python train.py --isotropic=false --moe_every=2 --widths=[64, 128, 256] --projector_hidden_layers=2 --residual_init="zero_last" --optimizer="normuon" --lr=0.032 --steps=5700 --epochs=14.3
Rows from block 4 of a small self-supervised image encoder, named by matrix and row number. Rows with one number belong to one neuron. Each number is 128 + 24 x the weight over its row's rms, rounded and kept within 0 to 255. All counts start at 0. Numbers have three digits each.
Before each neuron's rows are labels from the 100 images, of 14848, where the neuron reaches its largest size: "lies over" is the class under the peak. Only what is clearly more common there than usual is listed. The data: aerial photos of the United States (SatlasPretrain). In brackets: how many of the 100.
# gate: MLP gate (model.blocks.4.mlp.gate.weight, 512x128), inputs 0-127
# fc1: MLP up (model.blocks.4.mlp.fc1.weight, 512x128), inputs 0-127
# fc2: MLP down (model.blocks.4.mlp.fc2.weight, 128x512, transposed), outputs 0-127

lies over: crop field (36)
gate.198:180108162110167163119105157143121146103099128128102132112189105107117157111132102102137104132161162167126148146134127123126120115108174135104140121143132165171146088093112146137120108151148110127121071120129119133154099116119131139129113143141177111130099148191125136159136133143149161102144102110123158163147149113098105127102102098165178142154139144161141106116127151155165121088116
fc1.198:162113115164138144107099113149136126114130184102095124154083141149100177114171115115133091121101076127140135131114139118144153101153122129111124113131118152110111112121075119113138146138173109132133130139139158160186114187108115075117144155117147168144133158112131153135125125112123151123140172162134121106112105109108092140149049149175139122134136107142132109118137116136097142157125
fc2.198:129109129089120126103101170096171126124131124188168115138095146154105118118136074116147145126115114147139112098118134127092118101129125130120100145134163152122131142124096109131078118100130118139116125127111124158120157138089089108090124109112120154177163157154157122105088138099181126125120079129137160094125101112128129096156061158102135090074149126103111130123094135135128138124133

lies over: building (32)
gate.445:145132176138165144145096134143159164138118104137100135105146130145130108139090102134147084114125160122135146116162161109114078159161128119133159141140108122131105106146103145082094135122137123118097155124098123110126101093121133142133121085114121117150087114165135143153147128118115135115172132084112125175099142199123125112099157135161090099145179111106143133087146113110167099158149
fc1.445:085107122145142113053125146125154100138119138090134162053131145114160139097143163114159118102081156117113111173098108078151126125100133140122144146133153132105120091175144124152165183142131121144163151123112115116155106115119119170125136152127164137134137131134137151133109157134133129174107123128152148166118118171131107110142154105112124104110118086125111078109125108132113105124125
fc2.445:126140154155112115169154160112170116155119101146132137099113109091156116156112120129113142123117131146105167159161141106110140170158127133130157104121148142126134070102137152120171094174144157169114135111147089153128109157090119145056127155112106090116090105171144154175121155117142135114104139111156156116135108119115149152128094111125121145131158113134157081124115115151144120164140

lies over: crop field (26)
gate.162:118091092123121131159123094118077070149173161136116117150093163122148141126108145133128087090139169139166103108120130154139125122154164146150126116117090131118129132103110097062122151127118103100140126065102125118138130130173148144174118105136112122151125110118147118084137136129148133132101141127149181136119124151114093117133102141154112135113149147133131169120165093068122129158111
fc1.162:120161154108146144162135132170160211119126142158103122065090117119121154146106143112094119113106117093132105113109120143143138134121169163140097116150089127115118161111107121130135169131125130153120123125139101104156088150119108105119117104159101165127158106128175142117144129113148138183107134114118148133098139108131080117091128088142113110165131143173157129121131154124170168111131
fc2.162:138129106117100130095116146101184144154114142100099100119145109178147085181104084128139091148151129118112109127144155135125131121094110121148138139140126138168106116124122125119140112186142142161110172165145142153074107184130091157139181129117082120135139125131160143098103133138141182105098156095121123157113154168131129140120121113125148128134125140129159126117111116140105151143178

lies over: crop field (50)
gate.260:174149087189102114127110104113130106139120109114100165158119093138135129125123132097180151163101174123153119172112086091081121144094119147162088126125130135148114140107082126138156125115131153121137159170114120154108141135101134136166143050125133111119117130104132154100143098125145094125146104147131116165100154138131168110105128145129118122105128141178151122118120139145112101161125
fc1.260:114085157096141133150097097196099154097131138107134109117132158144134136165100137103133105109149104098143148132163079137124159100137096129124115161165103151144154106129115138142136088110114060137138072103109114101124118092116099145109107124102107138101142127103125120150113107132118122129153130146087102100158144107143111173081106115157106131111124142106145088115142142090149163133104
fc2.260:091091145149144130107124153087150098102108129105130089110126115125137136147072102082179156191167160140139105113191093136113105110137113127130118116082149137136098126153124114094156122118114113120137121114132148165142187115140124090126136120164111136169120146115139107187131132128134134129131106168127087105127117131124112115159128131142104104110103112127140120092092151127100136150175

lies over: crop field (37)
gate.98:132150184091123152120118137160142122082099152091111116119080140124126128118130117112148172097122133118099125101093121082099081189149159129106149110129158130121093137160116094176079139135157091111138135148127145131141137122156136083114154116129135149169119129098150151149159142146158106122078127131085127108105162156123157089137131156145133107112110114151132118146128143091137111161124
fc1.98:143105118089100114118131093133093123103104143079123126173130099099141080100142165142164104116147151129141119134134118134091120172104118096139140152109098140162111114092146075124117107169129134149128164157154129142155106139057136093168124138136121088161110141165119113106143097129109106121130138105114114068141105148125140117123131137118147133138137091092168096140137144101120146129173
fc2.98:137139132119119148166125138130072168131157138122092070131161152110161118160138125154106129138147113160143117119157142115130085164112168133154106114117111133099116115137121170152140065120117112160128091114129080135150076087151118089137134085126109114154129155161126150127122123148120134154154184134118159142146179132139122133087110108126086134147138131122134152141137164108133152093158

lies over: crop field (60)
gate.289:147145095159124107118064099162130126126152139145154153098129102174177138131140124105122109124154138131157090143106117132112148130131104118174150113159170095120076137149100115110128090152144136140171170149137170119123117148154108125137128096129099146133119135144167163089127100134127153153095128156135146081141117137130142143119104162100136076174136099077135121154138130113105145108156
fc1.289:087174113183122145138141131085133150095166096162148132083090142128176125133133137134097178121132135121121111125146145146136143156102205145121154118104143109113128087151158128130128111147121122121155137144128176112114173154141107100135121109131134127148093137126138192127131106164141108145096107150108144147122151159150117123127143121153112150117117107163129153103144074155110129171145
fc2.289:097131139135101089111112130151121123136137161123102128145160148112114106101106140109072110122149128115103100105152106138123140143128117074086107109123119132141132133119127156119125161117144100106075096134100097145142165135135075163102107149099123133160191091117113155113103139094114125108146152124117161179120182124108102152148130136171124144123149153108151129103151106104198116112118

lies over: building (27)
gate.333:176143134161155149072129129132181148145125146099160125157162113111135123122102097147158146135138120116117089129144099120134152139120134111081130064095123117149155106113126150113156108135155122103135120100135127114105152109132130126124114106139137153109165099106102155155093136158140173133085095092118100098117108153120135111145144141148115121079110048100092146093106142122130123133159
fc1.333:135111124131125145173124115136119129163143153141138154096126138129128140093102133115179118125125081129083161134102149089186133157144126112127135119147130164096140144131098151104114116159141137101129111111074140103123142113146122146185108117135130136143145124120167099130141126135150130130141113112170072089124108101165091102144164134091080101143136106080111139155110177160081136116142
fc2.333:097129129120069176132180135146126123114156107093139150078122152102084105123068141123131102115129125144084095104139126135161102113077103115116104142103130157147169149173150166122145159090095158126145137128115133125145142148171146133106137151070123101096152118146122133118130121128146138148130165135110149104144113158155133124104167134130114143124180118101124160087131137159120127130119

lies over: building (38)
gate.12:112151166088085111150090122115112140108084110137156183080140138096102142120111117184123107116120111185142118111109141087127139102126164119135108117142098098128161144090149150146150123128141119168086169154155153123121116087127097125117117141126115169109134098143163121143141159124123144114135142160133137126122103130141132134134135144138120132170184084123123154129180092177109123133129
fc1.12:097124097155099090112143063102121119142100120136131128099103178132099127105167111114155132123134125116117121145138132094142130111152110092135127112164116195132116110116134133183165129131120130133157095132145133107114105108122100160102105113135142114111111144090129139115179148177142083121156145143131136147165150159136161119149139117108138121077133174141153103099101092145104093087105
fc2.12:140121156153122077136119137114118132131122113112123122097108135147131096129093139134127114099095131155115156152130115146173105161159133133133148112103108133150118122186129096107096163141164115092122118143088093108150137136129143129112147076107150114139118161159172126110109155101140099141122144120150072110073182148090144184147110118127180131096103117113078119125139097125101151113135

lies over: crop field (47)
gate.31:133187157138097134084150094075132127129121152129127134167153080111128101129117143114118134097171142095099128140160096085130135160139151108080164111121120115130109096124114143139090127128150116128139107119133134129098091116107114087104117122136068098066114114144112095100158107166134135103147154126129148109129134116141147157152067127169150131115157108102109136145127133169124114150126
fc1.31:132159091159106116115129162116127112149158147111156102117114150133145143147083123160114140122114103118131167156117086158107133122112088136122113118112098104136152101165124143151127108091077107104115095157103125164154171125086111102123117147110157166092179139094150129139128135130141109063122155151097094101138154117143134110098103092121153156127109131085135139133131127095140099138179
fc2.31:090151113140109095141135099127097133120117122088114117123148109095111156146155094133102126113135120171114119111165160129110065096154163135121132132110137096119127101140080173175150117119134112138126133073124150120119149111111121131118114131117140147101122151106109143085084158111093147114132125124181126126134122117105111151102152088129116149148163106164090131168123058166115172131126