{
  "model": "self-supervised image encoder",
  "train_examples": 101725,
  "image_size": 32,
  "horizontal_flip": true,
  "color_jitter": 0.6,
  "norm": "layernorm",
  "drop_path": 0.1,
  "projector_hidden_layers": 2,
  "momentum": 0.95,
  "nesterov": false,
  "orthogonalizer": "newton_schulz_5",
  "gradient_noise": 0.1,
  "lr_schedule": "cosine",
  "weight_decay": 0.01
}
Rows from block 5 of a small self-supervised image encoder, named by matrix and row number. Rows with one number within an expert belong to one neuron, the router's apart. Each number is 500 + 40 x the weight over its row's rms, rounded and kept within 0 to 999. All counts start at 0. Numbers have three digits each.
Before each expert's rows are labels from the 100 images, of 14848, where the router gives the expert most weight on average: "peak at" is the part of the image that holds the peak. Only what is clearly more common there than usual is listed. The data: aerial photos of the United States (SatlasPretrain). In brackets: how many of the 100, against the usual share in percent.
# router: slot weights (model.blocks.5.mlp.router.weight, 16x256, trained with AdamW), inputs 128-255
# gate: expert gate (model.blocks.5.mlp.gate, 16x64x256), inputs 128-255
# up: expert up (model.blocks.5.mlp.up, 16x64x256), inputs 128-255
# down: expert down (model.blocks.5.mlp.down, 16x256x64, transposed), outputs 128-255

# expert 14
peak at: centre (93 vs 25)
router.14:532495500469490485518565523562485530501517541534575506469438454587530575452544451587404496518483530506554498445505492539482531446511591446520529500529573398505503551516445446518523538476454555487581460511516504525451529456543486493528564480478456553524460475549544528492450475576531395484520519488457595527460527505412451469521501529508477516550532505524505572470530457464514517463576
gate.10:446587429510516420413520461515509476496531515523563490463527519496535422516573445450482515424495580463476527515491473465479533526499426537524418473451464524430532516530488453548565503492467477526493573433506540462542533478537461465493494421479502464479415471454504408482503497382477498529497528531517467519549472506538459540425509528483488481482521523537539508496463540494458459472527
up.10:450468498504457549511425477466446520495518478520547477514588531508459622500459519441551559555507517508459524495536526553517456468485505540464445549481466482491488494431418459537559505489450494519526453507501481507550546499490509550506497523552425507467568475468496483486464489431487562509509552444486501530512458533496498537453442537525538516514446486508530447469528440485542447559437
down.10:448479534426397516480494475560551447547456518545496541498552482562524496460429496470532523560508453473569501541468515535520455550495533498512585485487496516447526452475562479534420484408554546567505476432507548534527494518499462532503556489419416530534525491476510528527510493505499513522533453504533419477587509522512538476504584499546514495420555571435462561530472564501545543547512
gate.11:528499538514572511533557523550527489501514470452462533561505417510545522535566463455483518415542553457478422547480495473517565520485576503499539471514490485526488558548452517492551447478525431468533451468419494493508535496444453506539533523490483481511551576487546562491502474474451499567587508448537443461529463504510481487437519490558471431528533539437552414555442525447544480545431
up.11:504459494498498455436418492472501541508483472463590508550440530422577473495441482501457540472549492522469501474452537449546505497399543471436532516495445485510482492567492553538504610527441524467510543457581516442540453493552542429476460526460450517435369489459471509478497509501487541431502417539504526486510520503489441441482460489514519540496470461491397465512487506489548517549536
down.11:521470449458502466498537513507493496458527529478467478450478496519462503522476519446506489413437528528442524506533521500484567483466487532571425470522478484459499523553528545469531512471447529539445491548498423451434525493517540517528534520581472509533477468449501488420526571555538516433528493500498554513501457417477432618543435512451487515488526504463502480455520420507446432519483

# expert 9
peak at: bottom centre (38 vs 12.5)
router.9:520441459601545452552476584461513518455546565449475515469520548539517538516480507563512463476528548470511507515500494428505488547491509496513507492487469504424509526505559577506557530519450513501615474506489495561567464469490574510562437488503531518576519496457535541436587453562509494515521449501548486516466531459497490479497524474538483491479442500534516548497502628522450548538584
gate.10:517514550493466529521477469536434487539538470559450437445421442469472471505483510572537482568450511568482487501459537505552494496514472551419541511441495551544479479528489486504514489551536526420459470445550505508482395575497573511544534470526504489529470548519453452446511495463502461473476495438505445565450509495491509529481515518622433504497446470520446417466417472480442510559459
up.10:509457451423502500549485538481502469509443522446421481546504586495520488516458531453468513557455457446533508457516504510492554484554497521514461484486455467470542553571481476517470493460582448514498499522587510420525429533408470496502505521543533522528531499496443510479530499486433479473533494383470453524543451491473450467539503502525448527511464428480497477439558479509519537513486
down.10:435519466521556375490545443433489510543531518500502427469513579515524505484531551447512464481497560500573542476552510467614456540532447557523495501566477526518486446465498517470517472495478575530554472415459545615525467429485495573481460554592513467525474492520491523456526473510449502448530495481536510501477509510446465488482472487549515480493530545494453507428509543577504423524572
gate.11:526508561510550473460546492394454475458532504538448458469467474402475575513461455461503422566533487511441495502512500595464508478486400553445534493545489500509535443530399473496441484549507509495475475569551445484472458542453537542530430480549507492494491404507437470497532563567486506476509433507410515501463547531525496538530421447537532538490485503480536523533469491531462460500479
up.11:511523464504444521516497485452510526407537487533542497492485488517459551473557462555512418515522501529523506521473466485475454449529539517495439561546435577464436469465616461480496493539540508514526517483496534520541491406474508470405481433483503536526538569453524540446594448455468527558477496516517576506452517508430598510493520557574496456413534437519451499494471535486558522506592
down.11:454456509478487450450540579615506494510485510505544476540513508489449517565495552516475525517550540519529532523553517534495535547497488452525492552480479508472541546519453485499513425522455443518511551471531509519539480508524514539580560501486541509541494507500539530554469499472457519437490455539538449523477485628538474531508590418532518609547498435501523497570459463513475524470485

# expert 8
peak at: top left (58 vs 6.2)
router.8:456480447481557472533474480489495447504518465560515582544443523441461518511369484537441441490447501477457505556513493535489514529576425496447481492477431496517570502525473520445481521426516431537497525538422528522509503494463535539503367525487483495436520545495453534474476471536512474488541531472494521490481535488441458479487518494522514506469578460492537554588581479493532454369444
gate.10:449479442543545467508522468515503567434487543509413486426463532498432504492429492485416469449486432494457487509559523521503519467435535470402534511495389557447470504527583501474495517506488498483486523479490479504472504478537524546516499493483552528495475438499490448566523526607494471516487482538550506563499564522493563509484477480506521459504497494501517534498498532477543463545450
up.10:429539448522567524535497510532468483467473402501527512489488489534532545534554522491505461508487502436516487465573571507573511520499527483517533557464531489488518446522442535525462495531559457512437488514436486572512519498508477484448523464466593496542395577458511447517494546576515535495426548479527563535500533481540536470462490521567497580580483531492492497457518439498456523464469
down.10:522521474449443477580523480473511594457518514489503449540432457601453534427498445422492457507576439614513507539489479458488534454490495526520534498546567541540518456532488471515516472448502502530533457541512477548495439478560533586520468511538445493464521476453518470527420496495512538475467452477423516449550512459526554537457530508440538450485507490497562473492502542399505562423424
gate.11:424493528486463434510444506522534486531628506468524465461522483506543488501533527511545498479452512538488515520533502537550478468507489488499472444621466498511517513567539513514508516488498514500480524442466499514479483522492466511477506479534477477515478589497467503526532439493579496466471559517478452524483527498534538509491547595487408508536432524477514503398450517573477480520519
up.11:528507556567524553492428502533479555514502525528512469494493523508595479569437475464576502453487542522427584509497586495494444540505540495508500532482486509495512524501435443518551495479469503403512515509551511509471541565501476577503491424489498478521488508469496440483511507508450525481562488448517492492494538478465507519559504573470505546506462546503421531474458513529525492495517
down.11:465528461547479492451510497479514514473472462552486469508467515460462570548441475523521597480527551461456535476450468522459544501492607505492420451495559415509471517521520527613479486529505469575506493414439585521503539429529480518449543502485458462451508472528472555455420548568479484514460467518468476509448529424562515460477498501531497497486528530550533524455548509512562441477521