From a checkpoint of a small self-supervised image encoder: trained on aerial photos of the United States (SatlasPretrain), 14.3 epochs.
Rows from block 4, named by matrix and row number. Rows with one number belong to one neuron. Each number is 128 + 24 x the weight over the matrix's rms, rounded and kept within 0 to 255. All counts start at 0.
# gate: MLP gate (model.blocks.4.mlp.gate.weight, 512x128), inputs 0-127
# fc1: MLP up (model.blocks.4.mlp.fc1.weight, 512x128), inputs 0-127
# fc2: MLP down (model.blocks.4.mlp.fc2.weight, 128x512, transposed), outputs 0-127
gate.229 [134 100 122 105 151 122 110 131 148 115 197 109 148 163 165 125 114 110 151 117 118 124 127 151 105 106 109 102 135 109 144 101 151 139 133 174 137 118 103 113 132 152 138 137  99 139 104 128 132 124 141 118  91 145 158  77 128 155 156 127 111 103 151  80 139  97 171 111 115 140 131  92 112 115 116 116 135 115 102  92 109 167  99 167 135  89 138  89 133 143 131 157 136 136 119 110 126 142 140 129 134 104 149 135 102 125 143 123 145  91 122 158 132 127 150  79 118 124 120  72 150 130 124 109 128 142 109 130]
fc1.229 [143 113 148 117  92 117 118 138 121  82 109 171 111 162 121 164 108 114 111 133 101 136 143 100 120 114 146 130  96  69  85 124 167 135 114  93 129 151 107 108 139 152 101 106 104 109 101 146 107 124 127 129 153 140 137 129 108 117 186  88 110 125  84 121 125 132 134 163 117 140  72 147 129 128 103 159 140 141  75 127 180 150 113 147 102 103 107 158 150 111  89 101  93  99 134 134 178  81 153 108 131 125 134 102 153 107 115 149 131 157 149  88 118 148 122 126 119 177 102 111 134 118 111 113 125 141 149 128]
fc2.229 [ 74 103 122 110 123 117 130 122 123 105 142 151 118  97 157 119 126 110 110 161 127  69 108 168  39 116 127 138  87 142 103  96 134  89 148 133 133 125 185  88 152 134 162  84 165 109 115 133 142 132 123  96 101 112 120 108  91 118 146 123 133 153 111 127 176 121 163 170 102 143  91 154 154 142  93 166 144 111 158  93 133 159 153 128  93 106 152 121 172 145 100 146 159 146 128 121  98  99 134 149 129 110 153 145 104 108 140 176 141 124 134 101 129 140 161  82 121 108 146 137 155  83 150 136 137 130 143 158]
gate.230 [125 139 166 145 179 120 131 118 126 153  92 141 140  97 132 120 131 138 138 179 160 117 151  91  89 142 148 102 124 103 102 150 126 117 124 109  65 114 124  92 175 124 165 153 126 123 157 109 106 104 111 154 107  93 121  85 125 117 125 120 116 136 149 150 186  91 111  95 127 128 167 115 143 151 151 138  95 134 137  93 151  80 140 108 110 145 119 136 135  93 127 137 144 152 153 104 178 116 118 145 129 120 128 187  96 106 166 116 142 128 143 107 132 136 127 161  78 120 131 145 135  98 124 108 137 131 114 103]
fc1.230 [ 88 132 142  71 140 119 115 133 130 135 166 161 117 161 111 156  77 108 107 126 129 157 117 120 118 129 131 142 177 146 125 115 126 133 144 168  87 136 133  96 118 148 116 112 116 149 137 128 147 130 126 146 155 130 106 110 135 125 122 121 139 134 123 125 102 144 146 135 149 103 113 107  98 158  88 134 130 156 135 116 114 105 123 187 145 116 177 182 133 117 132 114 158 135  82 133  90 117 159 155 132 123 115 143 167 131 125 123 129 117 148 159 163 158 148 128 106  74 116 127 127 172 142 167 159 103  82 111]
fc2.230 [109 120 147 137 117 101 149 123 101 163 119 139 133 119 137 116 159 136 154 145  97 143 173 121 129 159 194 131 122 124 138 143 109 123 150 112 111 120 106 113 122 137 146 160  99 158 134 121 117 127 100 124 172  79 158 128 123 120 132  91 123 137 151 124 141 117 101 124 158 102 142 115  88 163 174 160  90 121 104  98 136 184 157  78 139 121 126 126 179 105 158 102 123 168 103 134 123 148 131 122 120  90 110 123 151 132 168 122 133 119 145 131 105 158 110 103 114 118  99  96 144 125 143 116 125 124 110 130]
gate.231 [121  72 175 121  49 134 129 118 178 141 140 161 145  86 166 110 186 109 126 114 108 108 131 144 142 115 101 116 160 102 135 162 149 135 141 156 152 142 173 106 125 131 122 172 108 123 138 120 109 137 148 139 110 176 129  97 119 107 107 145 105 109 150 157  99 162 105 147 108 135 140 151 136 143 141 130 100 140  93 134 100 136 144  81 125 149  92 141 138 138 100 147 128 162 144 121 104 111 144 121 127 139 144 109 113 131 152 132 107 140 135 142 127 134 124 100  89 115 136 152 161 142 146 162 114 107 155 128]
fc1.231 [127 136  80 136  96 122 158 111 111 112 106 110 131  93 138 134 114 142 126 109 124 186  99 115 115 120 119 110 135  74 130 140 136 104  95 115  81 125 129  99 128 168 115 141 120 147 106 139 156 116 137 143 131 120 120 131 132 110 133 162  97 109  98 134 172 190 109 129 132 108 109 159  93 135 168 116 125 207 112 173  90 116 133 102 123 109 133 105 142 173 147 105 103 161 144 119 132 133 141 125  91  88 107  95 134 183 123 115 126 120  99 107 123 132 112  86 154 128 150  93 110 108  59 112 118 133 119  98]
fc2.231 [134  87 114 120 104 162 172 165 152 126  97 138 156 142 145 164  91 156 159 151 134  99 165  98 126 114 121 166 102 121 124 145 159 124 143 163 166 148 161 102 153  83 118 121 154 121 107 198 142 137 124 162 107 106 105 120 110 128 147  92 128 130 141 139 129 118 148 127  96 134 116 146 132 139 176 154  97 133 109 181 111 122 135 134 145 151 141 105  94 112 170  86  95  78 154 127 164 144 136 146 151 160 130 129 174  96  97 138 179 116  87 102 143 163 192 106 105  95  91 128  66 155 116 122  90 150 163 132]
gate.232 [117 114 106 137 143 107 113 164 131 121 107 111 118 113 120  96 127 144 134 155 129 143 104 148 151 106 155 182 127 126 133 149 120 129 117 188 172 124 168 164 167 132 159 111 134 102 181 111 154 123 102 144 143 127 141 131 131 127 118 126 159 136 102 123 106 132 138 101 156 132  92  98 134  85 140  94 121 132 140  99 162 133 172 173 151 122 156 119  93 138  85 151 128 155 155 131 113 111 147 149 135 128 132 103 121 142 133 107 107 127 133 117 119  91 121 160 135 143 125 145 152 117 140 105 151 102 141  94]
fc1.232 [ 77 114 113 161 119 123 101 146 154 130 133 127 141 147 139 128 109  83 114  93 134 171 152 113 191 126 163 140  95 118 141 145 196 111 137  99 175  95 119 140 149 158 118 150  83  85 147 122 171 128 139  98 135  90 151 171 129 122  86  98 157  76  88 129  86 138 106 118 108 138 104 124 115  95 184 132 139  79 134 155 103 159 121 116 102  93  86 132 148 147 143 135 115 114 146 117 115 122 146 135 141  75 133 103 124 124 183 157 161 122  87 110  94 116 135 148  82 142 139 136 165 139 150 146 118 133 108 125]
fc2.232 [ 90 112 133 173 160  72 162 105 139 124 125  99  93 124 152 140 147 102 180 114 135 117  89 158 162  95 108 133 166 161 121 117  96 110  94 131 124 156 136 178 114 120 162  97 124 132 155 169 119 142 153 142 121 148 128 124 149 161 144 120 119 114 169 158 133 131 168 145 104 101 122 137 183 123  67 139 166 107 188 191 116 107 112 125 125 134 151 176  75 143 173  86 123 116 132 148 122 126  94 121 134 163 115 108 144 154 107 147 130 131 119 103 138 152 144 123 142  96 115 127  99 147 122  97  99  97 115 150]
gate.233 [122 106 113 178 117 141  95 122 164 135 113 154 106 156  76 145 135 133 142 116 112 106 133  96 135 171 156 112 162 151 139 145 118  99 104 145 167 150 113 108 111 104 163 119 169 151 130 150 110 149  95 113 129 114 131 125 126 164 106 152 109 121 130 149  80  96 101 104 109 175 143 189 121 139 132 131 147 145 172 147 108 147 139 138 158 134 157 142 119 129 138 134 163 151 111 108 126 123 151 109 117 139 114 146 154 110 162 167 161 152 156  91 112 140 137 146 149 123 128 136 138 162 108 128 153  96 140 151]
fc1.233 [ 97  64 185 128 114 147  99 139 125 127 110 114 150  93 118 104 108 129 129 141 121 146 144 105 117 115 181  94 108 110 130 145  86  98 147 146  68 127 158 113 145 168 176 140 103 106 140 170 130  85 104 125 140 167 128 103 100 163 147 159 132 119 123  99 129 116 129 113 119  65 107 157 121 104  82  97 120 125 145 138 159 175 143 120 116 143 106 124 143  87 114 105 160 136 150  93 164 112  93 127 113 102 126 125 131 107 135 134  93 142 134 131 103  97 137 129 113 141 143 101  94 136 159 148 186 111 139  53]
fc2.233 [184 125 118 115  61 115 137 151 141 148 103 136 144 134 141 126 148 156 113 119 142 101 133 129  75  99 125 153 146 127 140 150 116 126 144 102 116 136  95 113 152 134 121 113 142 120 132 167 144 125 166 140 130 133 115 122 146 103  79 132  90 123  67 128 128 125 131 127  97 149 148  97 158 132 124 133  92 117 130  96 131 123 137 150 157 178 140 140 140 116 144 131 108 152 127  90 115 112 146 120 115 103  91 119 157 113  96 138  76 179 108  92  92 100 106 128 106 120 114 121 129 137 113 105 158 148 124 153]
gate.234 [129 128 118 151 171 124 142 127 136 152 138 118 101 126  90  97 127 134 120 133  85 111 120 133 130 134 164 165 116 130 135 100  94 102 136 128 119 142 136 111 133  99  70  99 167 137 121 152 129  96 120 132  94 125 114  88 173 116 115 144 108 163 139 183 160 139 140 128 155 168  96 145 125 160 127 166  69 111  92 155 141 150 126 126 160 118 157 130 106 137 148 140  62  19 157  83 116 138 170 127 141 104 112 129 155 141  92 125  93 137 147 162 132 123 163 141 171 121  89 115 117 130  93 188 116 113 150 143]
fc1.234 [154 110 107 152  87 106 159 132 128 107 182 107  82 146 131 113 122 149 140 159 146 158 114 111 131 136 104 127 117  97 119  97 143 136 156 109  71 138 134 107 128 134 143 108 157 163 135 122 162 126 132 124 145 139  91 166 116 158 126 126 134 128 102 127 103 129 104 122 133 136  88 121 148 104 150 117 114 129 157  87 158 187 116 122 189 123 153 166 147 117 131 120 165 129 144 105 127 127 160 116 102 108 129 114 165 153 170 126 135 130  94 152 106 148 139 121 158 154 158 131 116 149  94 106 102 141 163  91]
fc2.234 [149 130  94 111 105  82 143 122 132 128 129 136 178  80 159 111 108 102 129 137 170 159 116  88 125 147 167 122 142 117 115 104 143 126  77 143 151 140 120 143 118 130 120 108 123 142 136 155 165  93 127 105  79 152 124 129 145 154 134 115 149 108 115 134 129 104 115 119  98 129 124 149 132 122 142 113 161  88 132 121 139 127 162 130 117 125 130 128 149 134 118 116 142  84  90 106 123 117 154 127 138 142 102 116 154 125 144 185  99 134 120 192 166 124 124 146 162 158 104 116 100 148 129 123 117  93 149 151]
gate.235 [110 146 124 129 140 160 143 154  84 114 127 104 117 138  91 142 110 136 129 145 142 155  99  81 141 129 146 152 100  85 115 135 155 155  91 137 112  70 168 134 156 132 155  88 101  89 112 183 112 112 131 101 100 125 121 131 144 158 150 183 134 110 121 115 150 153 133 131 160 132 113 120 117  78 133 107 184 159 126 135 114 102 184 103 152 116 138 114 119 153 186 129 138 138 162  70 124  94 124 152 169 127 117 126  79 105 151 171 154 145 103 117  98 131 135 134 154 149 104 125 124 143 115 117  98 129 115 121]
fc1.235 [ 88 132 150 191 124  96 111 157 111 167 118 147  81 131 139 121 135 117 155 133 110 150 109 129 152  92 135 114 120 130  94 145 131 105  76 135 135 127 122  82 138 116 109 134 137 134 137 131 147  77 133 128 146 118  96 158  96  65 153 130 150  65 137 144 149 140 107 154  87 160 114 122 120 188  96 141 138 175 127 168 122 166 135 128  84 145 113 119 106 136 115  99 139 124 106 165 162 110 146 128  91 151 117 125 120 151 149 148 156 149 138 148 198 147 102 136 136 120 136  80 129 155 167 159 155  93  84 121]
fc2.235 [135 144 114 148 148  98 127 148 115 116 122 102 146 117 152 107 122 100 120  90 125 225 126 150 127 128 129 137 152 148 142 128 128 101  96 109 160 129 116 113 172 143 115 121 137 106 122 119 132 136 117 110 134 157  94 118 126 170 147 131 143 186 138 127 138 156 151 127 136 149 143  90 132 209 146 193 138 108  69 147 119 161  99 126 122 131 115 113 134 123 175  91 146  99 132 141  99 129 132 104 103 131 108 133  79 125 105 101 113 158 143 110 139 116  88 118 137  71  99  95 176 125 161 124 133 138 145 162]
gate.236 [142 152 130 159 124 142  90  96 135 143 108 170 156 172  94  85 148 123  88 153 172 159 152 135 137 140 101 132 147  99 135 112 134 132 153 129  58 123 139 182 139 113 150  80 123 111 145 150 114 150 140 137 109 106 112 153 102 111 112 103 133 113 137 146 109 154 131 135 145 159 114 135 140 110 104 134 110 104 153 109 120  99 117 117 138 127 135 156 120 130 125 122 112 150 165 134 151 135 118  86 112 165 136 118 125 110  84 117 142 115 145 103  96 143 155 131 109 115 147 151 135 121 128 125 176 159 119 166]
fc1.236 [136 139 153 149 136 129  96 139  73 115 117 115 162 151 120 150 144 141 163 116  93 139 117 103 110  95 106  85 108  99 107 116 148 142 171 156 132 127 101 156 132  77 114  75 168 143 154 123 116 135 135 100 100 124 127 144 118 106 144 129 161 141 159  95 141 129 127 125 117 135 122 124 112 135 121 127 130  98 121 116 129 120 108 159 161  95 157 173 155 132 121 121 141 152 154 112 113 138  96 151 128 108 136  86 132 161 129 178 140 126 123  74 122 106  89 157 120 152 137 127 107  85 140  99 124 154 156  71]
fc2.236 [129 136 132 120 116 114 148 134 136 109 144 149  97 140 138 130 100 115  89 113 176 105 142 124 102 123 115 140 125 104 159 141 145 112 118 116 126 130 126 120 143 128 110 136 157 134 120  97  95 103 107 163 126 112 106 124 101  92 117 144  93 138 117 112 128 110 117 141  81 126 128 107  96  93 155 104 124 163 105 109 132 134 119 108 152 150 111 149 117 121 150  73 147 160 138 136 140 148 189 119 108 155 114 108 144 121 130  90 125 137 107 118 115 124 110 106 111 143  73 133  95 118 103 155 139 101 136 145]